{
  "encoder_arch": "vit",
  "model": "masked image model",
  "dataset": "photos with spoken descriptions (Open Images, Localized Narratives)",
  "train_examples": 203450,
  "image_size": 32,
  "crop_scale_min": 1,
  "horizontal_flip": false,
  "translate": 0.12,
  "method": "mae",
  "mask_ratio": 0.75,
  "loss": "mse",
  "encoder_norm": "rmsnorm",
  "encoder_norm_position": "pre",
  "encoder_activation": "squared_relu",
  "encoder_mlp_ratio": 4,
  "encoder_head_dim": 64,
  "encoder_fused_qkv": true,
  "encoder_bias": "all",
  "encoder_qk_norm": false,
  "encoder_parallel_block": false,
  "encoder_inner_norm": false,
  "encoder_drop_path": 0.05,
  "encoder_patch_size": [4, 4],
  "encoder_layers": 6,
  "encoder_width": 384,
  "encoder_positions": "sincos",
  "decoder_width": 192,
  "norm_pix_loss": false,
  "decoder_layers": 2,
  "init": "lecun_normal",
  "residual_init": "none",
  "optimizer": "soap",
  "beta2": 0.99,
  "lr": 0.002,
  "beta1": 0.9,
  "shampoo_beta": 0.99,
  "eps": 1e-08,
  "precondition_frequency": 10,
  "max_precond_dim": 1024,
  "one_sided": true,
  "adamw_lr_other_params": 0.0019,
  "grad_clip": 1.0,
  "steps": 8300,
  "batch_size": 512,
  "epochs": 20.9,
  "lr_schedule": "cosine_restarts",
  "final_lr_fraction": 0.01,
  "warmup_steps": 410,
  "weight_decay": 0.2,
  "adamw_weight_decay_other_params": 0.05
}
Rows from block 4 of the encoder, named by matrix and row number. Rows with one number belong to one neuron. Each number is 200 + 20 x the weight over the matrix's rms, rounded and kept within 0 to 999. All counts start at 0.
# fc1: MLP up (encoder.blocks.4.mlp.fc1.weight, 1536x384), inputs 0-383
# fc2: MLP down (encoder.blocks.4.mlp.fc2.weight, 384x1536, transposed), outputs 0-383
fc1.1013,183,245,186,178,183,175,180,176,180,177,190,202,190,194,187,167,231,182,189,195,218,188,224,216,159,157,224,219,202,198,209,223,192,211,223,202,206,174,232,191,217,210,205,176,217,210,179,224,207,204,186,234,219,170,227,211,166,199,165,209,196,228,224,171,201,202,214,183,236,213,203,200,219,182,203,185,201,195,192,238,223,183,188,211,201,224,164,175,201,200,193,192,187,181,220,235,168,230,213,212,201,182,191,216,215,202,233,237,218,181,214,217,199,167,215,218,215,191,249,216,223,199,168,219,171,203,191,190,223,197,239,193,176,221,167,231,207,209,188,210,156,203,157,195,197,198,189,182,181,183,188,214,169,198,192,177,178,182,198,156,209,194,181,195,203,157,188,207,206,158,188,227,213,201,208,192,218,232,211,201,207,154,212,221,196,234,171,207,201,207,177,154,218,223,230,166,170,217,188,241,223,185,210,237,197,171,172,209,237,215,175,167,189,202,205,168,197,200,200,214,207,197,190,220,266,173,215,208,213,226,215,191,190,172,193,231,182,173,194,192,211,216,190,213,246,212,192,207,203,238,249,159,179,203,202,193,211,191,191,208,187,215,225,191,208,188,202,213,198,206,167,215,177,215,178,218,243,176,220,200,183,187,228,158,188,203,183,205,217,229,220,185,204,203,204,197,178,195,194,176,207,179,188,205,192,213,191,190,223,180,214,198,232,191,236,199,182,160,205,197,156,186,214,208,177,173,221,198,201,202,172,203,196,196,192,195,212,200,187,190,200,173,200,203,185,192,199,228,184,226,220,170,222,172,198,184,211,179,208,191,155,167,204,186,245,192,213,197,180,210,191,151,199,174,200,209,239,195,177,187,231,166,209,173
fc1.1014,175,194,222,197,206,191,210,170,202,202,195,201,218,208,192,186,215,189,203,232,178,190,204,178,196,193,185,191,207,216,190,204,187,196,196,190,200,207,173,217,201,204,209,203,230,186,191,216,188,214,190,183,197,229,193,229,176,214,204,191,193,207,186,193,188,207,207,208,220,186,209,193,188,225,191,185,196,211,200,192,180,205,194,221,164,212,176,212,216,218,172,195,188,203,194,192,199,222,195,190,229,207,205,214,201,220,207,206,188,204,186,217,205,206,174,179,186,195,206,177,180,209,230,200,194,201,214,210,188,189,215,197,195,193,205,188,171,225,210,192,208,202,202,212,229,204,207,211,194,209,203,228,212,189,200,200,217,207,202,210,179,218,217,200,176,207,197,156,193,216,204,182,191,179,215,192,199,194,206,198,202,208,184,192,203,189,186,198,207,218,197,193,191,196,201,195,218,197,199,164,202,199,228,209,183,210,217,201,193,200,205,190,190,206,210,209,201,197,176,185,223,198,205,222,211,197,206,194,190,205,191,205,206,201,207,194,209,199,209,182,213,209,182,203,189,197,205,230,205,219,202,191,210,201,210,187,183,198,202,182,204,190,210,173,210,212,207,200,194,168,196,211,203,220,177,205,223,225,217,196,199,187,192,204,185,184,192,213,168,211,199,186,202,211,231,206,207,200,191,199,194,204,201,192,231,180,227,202,211,216,204,192,192,179,215,210,184,184,230,220,213,227,192,174,182,184,186,189,180,200,216,213,209,182,214,195,203,191,186,198,218,228,207,195,197,205,221,186,209,201,217,197,199,206,178,210,195,214,194,223,179,207,200,179,197,185,186,191,199,226,206,208,193,208,209,198,227,199,206,196,199,201,209,212
fc1.1015,199,198,197,192,213,198,202,180,194,195,198,210,210,213,186,202,189,200,209,203,196,192,206,195,207,203,197,193,196,200,202,208,191,190,203,204,189,206,207,209,192,193,200,202,200,205,196,197,203,198,199,198,198,205,214,195,188,212,196,200,203,194,203,201,197,193,207,185,201,193,198,200,193,200,199,204,205,198,216,199,199,209,199,202,196,201,194,202,201,192,180,207,199,194,204,213,199,188,192,202,195,200,210,196,191,208,189,191,203,192,199,208,200,195,198,197,200,202,197,208,196,202,196,205,207,203,199,197,189,206,201,209,206,199,209,201,202,201,198,204,197,198,211,203,201,211,198,202,201,207,205,201,196,202,187,207,193,192,205,206,209,202,201,195,197,196,201,199,194,218,200,213,192,212,196,205,198,196,195,195,192,206,194,206,195,202,203,202,204,207,203,205,194,195,188,210,198,213,203,194,214,205,202,196,213,201,190,206,201,200,192,206,199,198,185,196,191,205,196,194,198,209,196,208,197,184,196,209,195,213,198,202,207,188,204,199,204,200,202,206,208,198,216,187,212,197,197,196,197,198,201,198,193,202,208,202,196,205,191,202,202,194,198,200,200,203,196,207,194,204,208,202,199,197,193,204,200,200,199,197,203,200,199,198,198,193,193,201,208,192,187,210,188,200,205,194,201,196,199,197,192,194,197,205,211,212,199,192,188,193,204,209,197,197,197,201,199,197,192,180,205,206,206,206,202,200,209,203,212,196,199,183,199,192,209,185,203,218,204,195,192,205,206,202,209,212,197,194,184,196,206,190,189,207,202,196,193,199,196,203,202,199,196,202,194,195,204,197,208,208,205,207,198,195,198,199,202,200,200,196,197,212,203,202
fc1.1016,220,185,205,205,222,218,220,173,217,172,184,204,232,159,208,221,212,182,219,195,225,198,217,190,198,200,225,189,192,201,182,221,178,181,216,189,214,234,200,218,199,195,166,223,181,201,197,208,196,239,183,199,197,187,203,210,223,225,228,201,226,206,213,191,180,217,186,170,202,209,232,239,195,201,171,187,209,210,191,190,194,221,181,201,235,183,236,196,205,194,211,197,196,206,177,211,213,190,220,186,190,200,175,232,168,204,195,220,215,218,208,187,198,206,205,197,227,228,182,191,233,258,208,213,213,247,204,233,189,164,231,232,215,185,233,209,249,217,207,184,203,213,201,207,197,222,233,220,187,209,189,194,201,226,201,196,194,230,225,210,187,186,179,229,229,188,203,164,207,200,203,207,200,200,191,152,214,142,201,216,182,228,174,243,195,203,190,185,222,209,193,258,156,194,229,195,203,199,204,195,167,192,208,175,204,205,211,215,228,210,204,204,223,191,207,196,179,218,177,199,196,227,199,169,203,222,211,205,202,220,210,210,180,220,223,200,198,205,135,195,222,216,207,182,183,200,202,249,162,185,157,205,182,200,203,202,219,177,237,214,179,223,164,200,171,183,259,160,166,197,200,220,196,189,179,216,242,198,228,231,202,210,236,219,201,195,203,181,209,165,234,214,180,191,193,244,203,189,209,215,181,256,221,223,201,194,219,200,201,192,191,237,188,205,217,219,239,213,217,222,213,206,220,184,184,218,193,196,196,203,230,207,213,206,209,163,229,243,213,172,219,200,205,148,231,205,184,188,205,195,186,201,196,219,194,215,220,202,228,229,213,183,167,224,195,189,208,191,185,194,208,212,200,219,212,231,233,213,192,167,196,180,217,214
fc1.1017,173,189,203,201,188,205,185,180,166,239,191,151,176,215,187,182,184,213,203,222,186,209,203,207,182,206,211,205,205,192,192,175,202,188,167,203,183,226,164,215,211,220,205,193,218,197,177,177,188,191,172,159,212,161,207,193,193,206,185,187,187,233,190,230,268,200,179,181,223,184,200,218,162,180,179,197,209,230,201,159,226,220,209,217,191,183,241,187,231,169,212,229,212,183,151,187,240,185,234,213,212,226,176,198,188,193,199,185,171,200,220,235,198,200,170,216,196,167,228,200,229,209,161,201,191,226,223,201,210,187,171,175,195,237,217,195,202,236,194,168,169,221,190,215,228,211,184,167,227,222,220,248,178,169,157,218,199,164,180,236,194,157,194,192,197,150,203,165,219,216,201,178,210,145,173,232,203,224,198,245,217,186,217,209,183,173,189,187,209,206,172,231,221,201,189,158,207,219,162,224,212,218,232,226,208,259,183,191,239,183,194,234,208,169,244,199,195,175,215,166,205,207,184,193,206,194,180,208,170,172,218,188,209,177,208,192,219,151,187,178,186,175,214,206,205,208,215,200,194,192,209,192,228,211,240,159,210,211,225,224,220,186,210,202,201,208,166,218,133,191,199,225,170,192,208,178,219,169,206,208,197,185,203,177,212,189,167,191,234,191,202,213,205,170,201,201,188,177,202,224,153,217,184,218,180,192,190,203,150,224,159,186,211,234,232,216,204,200,181,208,186,166,211,208,195,247,206,226,232,176,219,203,223,186,210,163,208,218,193,151,187,185,225,187,186,176,219,228,196,217,212,182,167,193,197,201,183,212,236,184,218,208,186,168,205,193,214,173,231,214,194,222,173,197,218,217,159,192,212,161,172,210,211,159
fc1.1018,219,220,212,201,233,187,188,186,196,162,202,220,159,195,193,191,199,146,189,212,228,255,215,216,200,164,222,215,196,225,190,238,225,200,197,185,226,181,174,152,199,218,206,192,229,234,217,222,236,169,136,180,200,183,194,196,198,210,198,162,221,217,234,162,221,203,206,187,195,226,204,219,202,209,212,211,218,187,174,225,224,167,223,295,162,188,217,167,177,211,190,237,186,214,209,211,201,186,188,201,193,180,191,239,232,173,213,138,221,108,203,213,181,216,187,224,212,206,192,253,195,223,124,255,179,228,206,165,184,234,188,230,227,184,157,228,187,191,200,244,198,197,160,205,180,223,247,205,205,221,190,171,204,222,234,179,188,182,234,221,201,197,243,178,233,214,170,204,245,173,236,218,208,214,230,204,149,238,177,196,205,227,225,205,224,166,179,233,144,178,199,209,190,159,207,185,194,204,199,194,199,222,168,201,214,210,222,181,197,182,220,161,167,181,207,196,183,171,190,197,247,206,208,196,226,168,213,195,257,167,216,202,179,207,172,166,231,204,197,187,213,229,198,193,194,203,165,196,227,233,191,165,186,222,223,205,225,221,206,193,201,185,142,203,204,212,212,247,222,250,233,199,219,189,164,184,201,199,165,194,232,239,180,196,189,178,162,227,164,240,203,218,200,150,195,138,198,191,188,249,173,225,211,166,193,229,192,200,199,180,192,154,191,249,265,236,212,176,234,193,191,185,215,231,232,186,235,191,196,236,229,200,171,204,208,204,182,212,222,223,241,211,228,181,198,175,232,204,158,217,183,191,186,254,197,188,212,208,198,174,233,170,242,136,213,183,264,223,188,242,217,201,192,195,187,205,245,204,223,197,228,208,218,167
fc1.1019,217,196,201,193,186,230,235,176,205,188,187,170,203,194,228,217,211,210,252,225,193,196,183,178,235,228,225,196,169,185,217,193,205,183,254,154,195,217,222,194,238,202,199,190,203,203,182,177,214,187,202,248,218,178,182,211,232,237,186,216,234,224,225,170,179,193,186,196,229,188,147,210,165,242,194,212,210,228,194,201,211,213,187,213,206,192,208,179,196,164,213,183,228,173,175,200,189,191,167,224,210,214,224,279,201,208,215,197,229,190,176,195,230,182,162,218,187,226,195,199,222,212,188,213,146,179,209,231,183,226,220,185,219,171,242,224,238,224,188,207,204,195,204,171,199,178,207,189,200,144,197,199,208,183,204,201,207,179,220,200,212,191,226,213,199,176,250,199,242,205,221,174,209,208,214,216,211,199,169,220,208,228,221,217,245,206,225,178,247,217,206,217,194,192,217,202,190,167,272,224,202,203,235,193,199,178,187,209,162,225,161,195,219,207,230,156,195,195,220,268,190,209,199,195,190,234,175,196,159,175,231,167,181,195,194,200,206,226,224,170,222,184,220,224,169,171,168,236,201,220,235,226,195,219,204,182,205,176,222,209,196,206,156,187,252,202,188,153,194,194,230,182,230,177,181,154,262,205,197,212,216,196,194,234,150,237,201,180,179,199,169,204,178,202,172,213,188,220,212,188,224,179,209,212,214,198,179,200,197,233,204,188,208,195,192,169,169,225,217,177,204,188,233,183,244,198,176,214,212,219,199,258,218,216,226,227,211,190,222,170,232,186,232,191,183,198,189,202,189,217,243,217,155,211,190,206,180,185,195,206,160,216,176,212,183,166,192,199,172,206,225,192,165,193,192,193,213,220,212,168,203,124,170,233
fc1.1020,161,224,193,206,195,207,228,166,200,171,176,181,180,196,177,187,173,186,169,194,191,193,183,198,209,201,211,180,198,184,210,237,181,209,215,200,214,174,239,198,177,194,178,199,216,193,203,171,204,167,276,205,246,176,238,206,193,154,170,182,235,192,244,208,235,196,205,231,206,220,174,233,224,179,209,195,202,215,220,240,206,178,195,183,176,214,221,209,209,211,219,202,194,225,192,209,180,197,193,220,191,218,177,256,275,195,209,223,217,209,169,207,199,198,202,221,196,177,252,214,186,148,163,248,185,210,234,236,165,194,205,155,219,214,215,216,230,199,220,173,184,234,187,205,202,211,210,217,181,223,225,204,200,157,210,163,184,193,233,216,210,195,187,179,239,215,176,238,225,165,213,224,203,186,229,182,148,219,183,188,179,188,209,155,208,209,186,228,198,189,142,170,201,185,236,187,184,235,201,199,240,180,197,201,204,220,197,220,154,190,158,200,204,213,185,187,164,174,157,187,246,233,230,163,252,229,231,207,184,181,189,201,202,177,217,204,196,265,181,181,225,274,196,196,228,252,218,175,183,230,182,156,223,206,194,218,193,197,187,204,192,234,176,234,260,204,221,235,199,185,187,210,181,205,205,237,220,188,148,227,197,187,205,197,244,240,232,222,232,202,221,224,251,200,146,250,170,141,172,181,219,241,218,176,215,258,195,188,204,209,226,204,211,190,172,210,206,157,218,197,206,202,188,187,205,206,241,187,216,206,208,180,239,196,233,186,220,219,191,186,159,152,211,177,157,216,186,182,206,229,193,179,176,208,218,195,193,187,202,204,204,190,212,180,217,208,174,185,176,164,178,195,201,197,181,242,177,205,184,244,210,225,200,177
fc1.1021,216,217,189,189,247,226,155,189,194,232,217,208,196,208,209,225,181,220,216,220,188,220,176,194,193,164,185,231,219,189,185,211,226,215,242,223,211,213,172,223,201,217,238,191,216,185,198,213,161,208,207,198,192,215,217,200,203,225,166,212,212,175,204,192,215,170,142,194,165,171,196,158,177,194,208,223,201,243,209,207,205,195,204,192,186,201,191,174,200,222,205,233,176,188,213,200,150,188,222,195,196,204,177,218,218,198,202,200,157,214,205,220,154,237,199,192,179,207,180,196,203,184,200,205,195,211,180,179,191,218,195,163,198,226,195,205,238,204,215,214,185,215,194,207,179,196,211,172,193,179,197,212,205,189,229,209,168,197,183,193,165,192,185,209,166,183,202,213,194,206,200,196,186,205,204,211,201,162,194,177,224,205,172,169,206,183,222,200,197,190,200,191,212,179,207,182,203,187,214,198,200,196,213,233,245,184,202,174,208,188,179,184,208,178,195,199,209,173,218,192,205,204,181,178,195,195,180,202,226,193,192,206,182,209,215,192,204,168,208,192,202,211,185,220,190,215,175,201,219,209,191,181,210,174,200,204,164,204,188,192,189,213,226,175,206,203,205,193,178,202,191,192,252,202,197,206,167,192,186,155,185,180,200,187,215,194,180,213,181,164,173,211,155,182,169,210,181,218,186,210,215,170,200,215,193,196,231,160,169,212,230,214,175,197,219,186,211,206,193,203,209,216,206,212,209,217,202,203,203,230,162,212,200,204,211,198,162,200,213,219,197,212,199,180,170,195,212,223,198,227,196,197,159,213,209,186,202,196,210,180,190,189,224,193,232,193,232,211,195,199,183,195,199,207,201,204,201,204,203,193,183,175,215,210
fc2.1013,197,202,179,198,194,202,189,228,214,170,194,186,164,187,199,232,209,216,166,211,192,188,205,235,226,207,241,191,201,181,205,195,207,194,191,218,221,182,206,205,210,230,196,180,201,169,210,211,215,233,192,200,207,194,203,228,208,214,195,227,192,194,210,169,218,194,203,223,192,212,239,212,194,201,207,185,197,203,198,175,219,205,204,175,223,183,211,208,202,180,220,189,224,208,215,187,221,217,169,212,194,200,174,212,190,180,174,217,202,167,161,188,186,192,184,221,171,181,213,205,210,220,188,191,213,170,177,177,191,225,216,186,179,219,199,206,205,175,195,220,212,228,177,210,205,198,214,163,230,213,203,205,226,228,189,194,191,200,223,205,176,222,220,211,175,230,196,194,231,173,212,183,183,205,181,187,212,193,220,197,206,194,168,204,233,236,207,191,218,196,213,180,211,193,178,206,222,199,197,204,172,225,226,192,187,218,182,206,183,188,182,201,189,187,198,193,174,225,187,183,200,200,196,192,182,201,189,234,215,170,176,215,234,214,198,176,172,197,196,173,234,228,204,196,215,192,168,221,226,194,187,197,221,241,150,218,217,220,185,225,221,214,208,232,207,207,226,186,198,205,207,186,218,209,231,175,228,196,220,209,188,199,220,183,222,205,193,212,217,163,195,204,219,227,204,204,194,200,202,195,183,171,194,189,242,217,211,220,203,179,202,197,190,215,208,225,207,187,209,196,208,216,216,195,187,177,192,201,213,222,198,181,204,192,173,194,205,186,177,179,222,209,197,197,174,180,217,177,172,167,223,204,240,198,264,178,174,200,170,211,209,172,198,193,179,188,199,181,177,181,221,207,206,174,194,207,179,180,192,183,187,160,217,198
fc2.1014,192,218,191,202,191,201,185,228,174,188,226,188,203,217,214,187,205,210,213,198,209,208,191,224,192,203,200,220,208,212,189,201,209,192,193,208,204,217,203,194,203,227,209,197,202,191,192,177,200,184,197,192,210,193,214,207,193,179,209,195,190,187,209,215,207,185,200,196,210,185,211,201,213,199,203,199,187,181,202,191,212,216,193,201,211,189,204,192,192,201,201,188,212,203,196,201,192,206,217,209,202,202,187,201,189,210,197,194,199,218,185,209,174,189,217,208,194,199,210,218,188,204,197,184,206,205,206,194,190,212,215,189,204,213,216,185,194,199,205,195,206,193,209,180,218,189,185,191,192,185,195,188,205,195,187,215,194,202,205,184,201,192,205,193,202,175,180,201,207,201,189,213,197,190,188,197,190,212,192,208,228,198,224,201,209,204,187,196,195,177,206,212,188,206,180,178,188,198,206,222,174,198,179,208,211,187,191,210,201,190,208,205,200,187,184,180,184,203,202,207,200,189,210,179,193,178,193,184,192,221,199,213,197,217,203,207,195,213,195,185,221,184,183,180,200,196,207,203,205,213,207,179,192,222,214,226,206,186,198,201,209,187,211,207,193,188,204,222,175,211,216,201,197,189,217,203,198,209,190,227,201,200,220,194,207,210,199,185,200,182,219,209,224,183,168,205,194,205,207,203,189,197,197,166,205,197,187,204,202,210,191,184,195,183,218,202,191,203,167,203,220,164,190,213,204,205,207,204,192,178,200,206,184,208,206,201,200,198,202,210,181,201,213,210,193,189,193,199,209,194,189,202,230,202,219,197,204,208,203,197,198,183,208,216,192,208,206,209,205,207,215,210,196,193,196,208,210,213,201,211,191,203,198,202
fc2.1015,191,210,195,204,199,214,188,186,201,206,203,197,200,199,208,191,212,193,195,206,203,201,209,192,204,192,200,200,203,196,213,203,202,195,199,194,205,197,199,197,201,202,198,203,202,203,204,207,197,191,194,205,197,204,195,209,207,202,197,202,204,197,200,202,195,210,202,205,190,206,198,196,193,199,189,194,187,194,194,218,212,192,206,196,203,208,205,204,201,210,199,191,201,193,194,202,196,200,205,188,212,203,204,195,211,196,200,203,198,193,208,198,188,202,213,190,201,209,202,197,201,203,193,196,193,204,202,204,200,199,193,197,206,197,188,195,187,204,200,206,201,207,200,200,192,210,189,206,192,210,198,196,191,206,201,205,205,207,202,205,209,191,207,197,198,193,203,196,197,202,200,194,206,218,205,199,190,205,206,196,198,196,204,200,206,191,193,199,201,200,192,196,201,201,210,201,198,200,208,194,195,199,193,188,196,200,209,199,219,200,211,201,200,190,209,202,200,190,196,194,199,205,195,205,198,212,204,200,200,203,195,198,204,198,193,205,207,204,194,203,205,202,194,204,203,198,209,203,197,197,199,196,206,201,199,193,205,204,218,198,206,202,206,199,196,203,203,206,206,202,201,207,193,200,197,192,199,198,198,204,206,200,197,193,205,210,211,187,196,201,210,193,194,200,196,201,207,199,198,208,198,203,200,200,190,197,197,206,199,203,195,193,200,205,210,194,202,190,202,213,196,196,201,193,203,202,201,205,188,203,201,202,210,208,200,206,195,210,205,211,199,193,200,195,202,202,200,206,208,195,202,195,205,194,199,199,198,198,194,199,202,202,189,209,207,202,200,196,202,192,195,198,198,200,209,198,203,210,211,188,200,206,206,196
fc2.1016,168,245,235,208,207,192,202,215,218,209,225,148,193,211,231,208,204,192,172,195,165,163,176,189,219,234,178,211,204,223,210,158,210,208,182,207,198,213,180,193,196,221,218,198,184,210,190,211,193,197,220,191,205,191,198,211,170,219,171,161,201,216,186,255,170,198,180,200,220,177,176,196,223,196,225,175,212,183,214,221,188,169,205,190,193,194,184,200,206,235,243,191,230,209,226,214,216,206,157,235,194,177,187,187,162,208,183,182,197,201,204,201,192,210,177,207,194,206,205,212,188,168,210,215,202,187,225,219,182,185,223,174,220,195,203,214,223,190,206,204,167,179,185,260,177,214,196,189,184,149,208,200,219,180,171,200,208,223,204,219,193,188,219,157,229,209,204,202,199,209,185,217,220,199,189,231,196,197,196,182,188,166,203,226,207,219,197,227,190,235,241,205,196,199,221,197,251,210,186,176,212,182,210,215,182,158,203,200,167,239,227,252,213,198,173,235,193,172,217,197,184,194,206,235,199,167,214,197,197,156,211,199,208,207,189,195,175,195,209,202,192,179,207,186,227,159,198,179,220,193,199,223,230,202,212,229,195,205,205,200,227,212,211,223,177,214,182,213,199,200,214,201,228,184,209,235,228,239,203,211,206,205,193,189,174,216,224,169,204,186,172,204,236,223,195,203,194,226,205,204,235,191,220,199,199,166,200,186,203,188,192,173,163,213,179,235,203,206,199,217,216,210,229,194,192,185,186,204,186,222,173,187,233,218,216,181,182,221,181,199,192,168,206,212,180,177,223,163,231,185,212,189,202,189,225,197,219,215,207,178,190,189,204,214,173,172,202,259,190,162,184,173,224,197,181,169,187,204,183,186,171,201,184,184
fc2.1017,233,219,203,164,219,197,213,284,261,206,209,255,248,215,213,214,174,203,241,208,200,185,181,210,206,222,189,194,198,178,197,228,227,179,205,187,189,189,196,167,224,198,211,196,181,225,195,189,223,215,170,229,211,212,220,189,194,195,180,239,212,195,208,167,184,194,210,212,199,209,196,196,237,210,185,184,180,177,209,200,174,190,207,179,232,202,189,230,176,185,189,201,198,204,246,196,237,225,204,195,206,216,260,191,202,174,183,185,217,202,218,191,201,242,220,197,222,210,176,195,207,188,208,175,177,218,216,185,181,184,236,219,147,209,179,170,196,191,200,211,217,180,162,143,185,214,220,204,210,162,191,194,252,238,188,208,206,209,212,222,216,236,198,177,246,235,176,184,200,187,210,243,216,180,208,193,170,201,198,215,192,182,153,194,220,226,214,208,207,226,213,184,192,194,227,189,220,230,200,152,185,170,204,187,182,179,202,263,180,163,173,187,261,173,198,201,217,211,204,212,216,183,157,219,172,182,191,212,234,209,218,172,204,253,207,219,195,209,205,219,211,199,223,163,188,216,242,183,175,167,243,209,208,184,229,218,188,238,198,187,156,206,213,169,208,181,189,226,207,195,205,214,207,215,167,172,207,228,194,193,245,222,195,174,158,232,210,186,216,209,179,211,181,190,168,173,212,250,151,236,199,174,180,195,193,194,187,174,184,181,178,216,158,215,215,185,164,202,178,179,214,162,185,208,268,218,211,189,184,155,184,191,198,203,187,225,215,183,197,231,220,209,213,179,199,237,245,181,224,205,182,220,178,253,202,156,187,202,246,212,211,254,236,218,165,221,201,237,181,220,217,212,217,196,217,202,218,180,229,223,220,197,174,218
fc2.1018,221,152,212,230,200,233,212,274,224,211,194,172,206,191,192,198,209,214,187,150,197,227,263,156,209,204,183,256,175,182,158,222,243,224,221,183,214,216,173,161,193,200,236,186,247,199,176,167,211,209,204,218,183,179,196,196,184,203,177,231,221,154,173,156,202,188,223,206,197,192,213,175,193,245,187,201,188,165,221,141,209,194,192,247,165,208,223,194,166,253,226,212,188,203,155,266,220,196,174,192,238,209,175,216,210,178,206,185,187,226,164,269,183,226,188,170,166,171,219,195,229,195,204,174,215,229,191,196,256,203,196,217,200,228,191,203,210,267,209,175,156,217,203,203,187,208,227,195,206,217,188,232,168,214,178,153,146,185,209,226,194,174,196,203,187,220,185,218,191,177,179,171,187,221,172,160,220,202,214,220,153,184,189,251,178,183,241,190,203,177,198,174,179,237,167,187,220,221,203,197,210,228,185,198,216,198,247,179,186,220,157,214,175,141,210,201,224,186,181,164,179,208,194,177,191,223,234,229,222,198,186,192,204,216,205,214,175,170,163,193,204,206,200,165,221,184,204,212,180,204,165,186,210,201,188,209,208,205,206,177,208,218,194,204,182,234,212,187,183,198,185,194,171,204,214,214,212,219,158,151,156,154,226,214,173,198,191,221,213,168,216,194,242,184,196,195,250,152,163,150,161,232,170,217,188,228,181,187,198,202,212,199,167,136,195,183,201,166,203,169,178,234,197,188,160,197,287,191,160,188,178,186,164,211,212,193,223,222,190,176,224,214,154,198,188,214,243,217,198,204,145,200,172,239,214,196,221,179,198,235,214,206,241,173,202,191,230,231,207,192,208,247,192,188,202,187,156,217,209,197,233,143,201,223
fc2.1019,158,217,213,174,203,201,215,258,222,184,203,177,230,208,209,174,233,213,194,163,151,165,221,193,230,199,190,202,195,215,194,189,189,163,197,203,189,195,152,185,162,217,196,224,201,217,171,188,202,190,217,217,215,209,186,210,179,193,213,189,187,138,230,194,193,221,202,233,199,189,275,189,231,183,181,210,201,201,192,242,195,258,213,201,236,141,198,247,223,177,201,194,187,238,212,198,228,242,186,210,181,210,229,171,171,155,167,191,184,208,243,179,205,190,253,184,198,220,190,170,187,181,200,234,195,220,201,196,188,219,243,202,181,225,203,255,185,215,223,234,213,186,201,231,220,194,211,201,190,230,243,197,190,169,181,231,197,255,199,193,226,215,203,180,153,195,186,231,183,244,215,186,193,203,204,174,179,198,208,227,218,168,216,243,220,176,193,223,234,205,243,175,202,149,199,191,208,205,215,171,234,203,139,223,219,200,209,194,173,224,170,238,185,208,217,247,181,192,209,158,171,188,195,207,226,194,237,176,181,180,178,189,184,201,203,182,207,218,178,195,180,140,174,184,228,206,160,184,160,240,175,208,191,219,250,202,227,249,200,205,185,231,176,256,237,221,172,228,226,225,174,173,249,181,178,193,222,264,166,192,160,216,270,182,209,181,224,191,204,231,205,191,226,202,208,179,180,212,213,179,200,193,213,204,188,198,194,172,160,163,229,158,166,226,204,220,161,205,202,184,188,182,202,167,201,184,221,241,222,176,218,114,213,209,168,240,159,207,160,184,252,193,214,212,220,155,199,185,214,163,198,164,233,214,207,211,206,184,216,174,222,175,209,204,185,178,189,194,193,184,175,230,230,163,200,200,190,196,240,221,221,179,185,176
fc2.1020,193,193,209,186,184,181,178,215,221,169,248,181,176,192,185,210,218,172,187,238,245,198,215,231,200,211,232,235,142,197,180,185,225,187,198,255,203,191,185,174,200,211,238,198,178,219,176,186,208,200,190,200,152,207,243,211,172,213,227,208,178,180,247,203,203,234,208,199,214,181,228,209,216,200,170,189,210,214,160,200,192,218,184,203,180,179,200,204,182,208,184,147,213,196,157,174,184,219,210,206,198,195,176,188,185,212,171,196,179,218,190,217,203,207,215,210,222,163,182,203,241,219,218,212,206,230,205,162,222,217,236,195,223,197,196,181,214,187,182,193,226,199,169,161,189,216,211,159,222,217,216,224,169,200,168,165,199,249,186,204,159,241,164,211,172,170,155,195,255,212,243,181,167,189,180,217,226,190,197,241,201,179,193,188,192,212,191,206,204,184,224,171,174,190,211,191,238,206,171,189,184,223,246,220,198,195,208,222,211,205,228,213,223,179,198,190,168,192,197,207,171,192,192,177,191,178,162,213,146,198,196,199,214,231,181,163,212,168,163,186,209,223,208,183,213,201,206,233,198,191,224,212,157,226,198,214,202,208,141,185,197,215,161,192,223,207,200,183,165,220,196,200,194,178,188,209,191,207,210,199,172,228,201,185,165,226,175,254,212,207,206,219,221,191,189,191,173,204,230,218,208,187,207,216,256,206,170,201,210,179,205,179,223,225,200,209,192,178,224,203,229,213,242,169,189,186,205,240,214,242,204,171,214,203,231,215,168,186,183,208,200,165,169,205,223,198,212,153,180,214,177,195,217,154,186,182,212,201,230,221,187,174,198,218,174,166,207,189,200,194,197,182,183,210,204,216,203,184,162,180,216,129,188,188
fc2.1021,209,194,190,177,193,201,200,292,210,197,195,197,224,228,189,138,213,191,197,198,219,173,215,181,253,221,186,181,209,179,222,194,164,192,171,234,187,206,205,200,232,222,168,241,188,208,157,230,244,188,257,181,210,195,181,192,196,205,174,222,184,166,215,195,190,213,254,205,201,207,197,223,204,210,206,204,194,190,209,208,219,187,195,174,199,164,185,231,211,162,207,166,218,168,193,204,207,192,189,189,202,206,203,175,208,182,188,165,218,187,184,173,207,182,197,224,179,232,171,184,189,211,199,248,208,219,214,206,190,190,196,230,184,161,198,180,199,205,197,214,211,223,200,207,182,198,189,225,212,224,225,203,181,184,183,202,193,207,248,174,214,183,206,200,220,222,209,165,224,238,193,217,191,227,221,200,218,226,200,188,180,174,242,210,180,241,197,205,197,206,207,209,201,207,179,202,170,237,236,164,196,166,165,194,188,208,207,242,216,192,220,200,209,213,217,180,212,234,179,228,194,225,208,178,196,176,187,202,191,194,211,198,203,206,200,184,212,243,186,213,208,235,198,186,211,186,193,204,197,176,216,207,200,259,216,192,226,179,222,199,205,209,207,201,171,191,187,185,209,198,219,181,187,195,193,186,236,192,208,195,218,182,233,183,171,196,208,191,181,231,243,176,214,202,220,211,223,182,179,201,178,218,171,164,222,195,175,231,204,180,191,212,187,208,208,182,230,214,235,196,193,215,225,190,203,197,201,181,180,201,177,181,204,204,207,184,255,221,189,216,185,190,210,220,240,177,189,173,163,197,207,196,160,207,231,237,224,220,198,182,183,166,190,155,191,205,183,208,212,214,202,185,227,201,174,201,202,226,201,206,238,196,174,197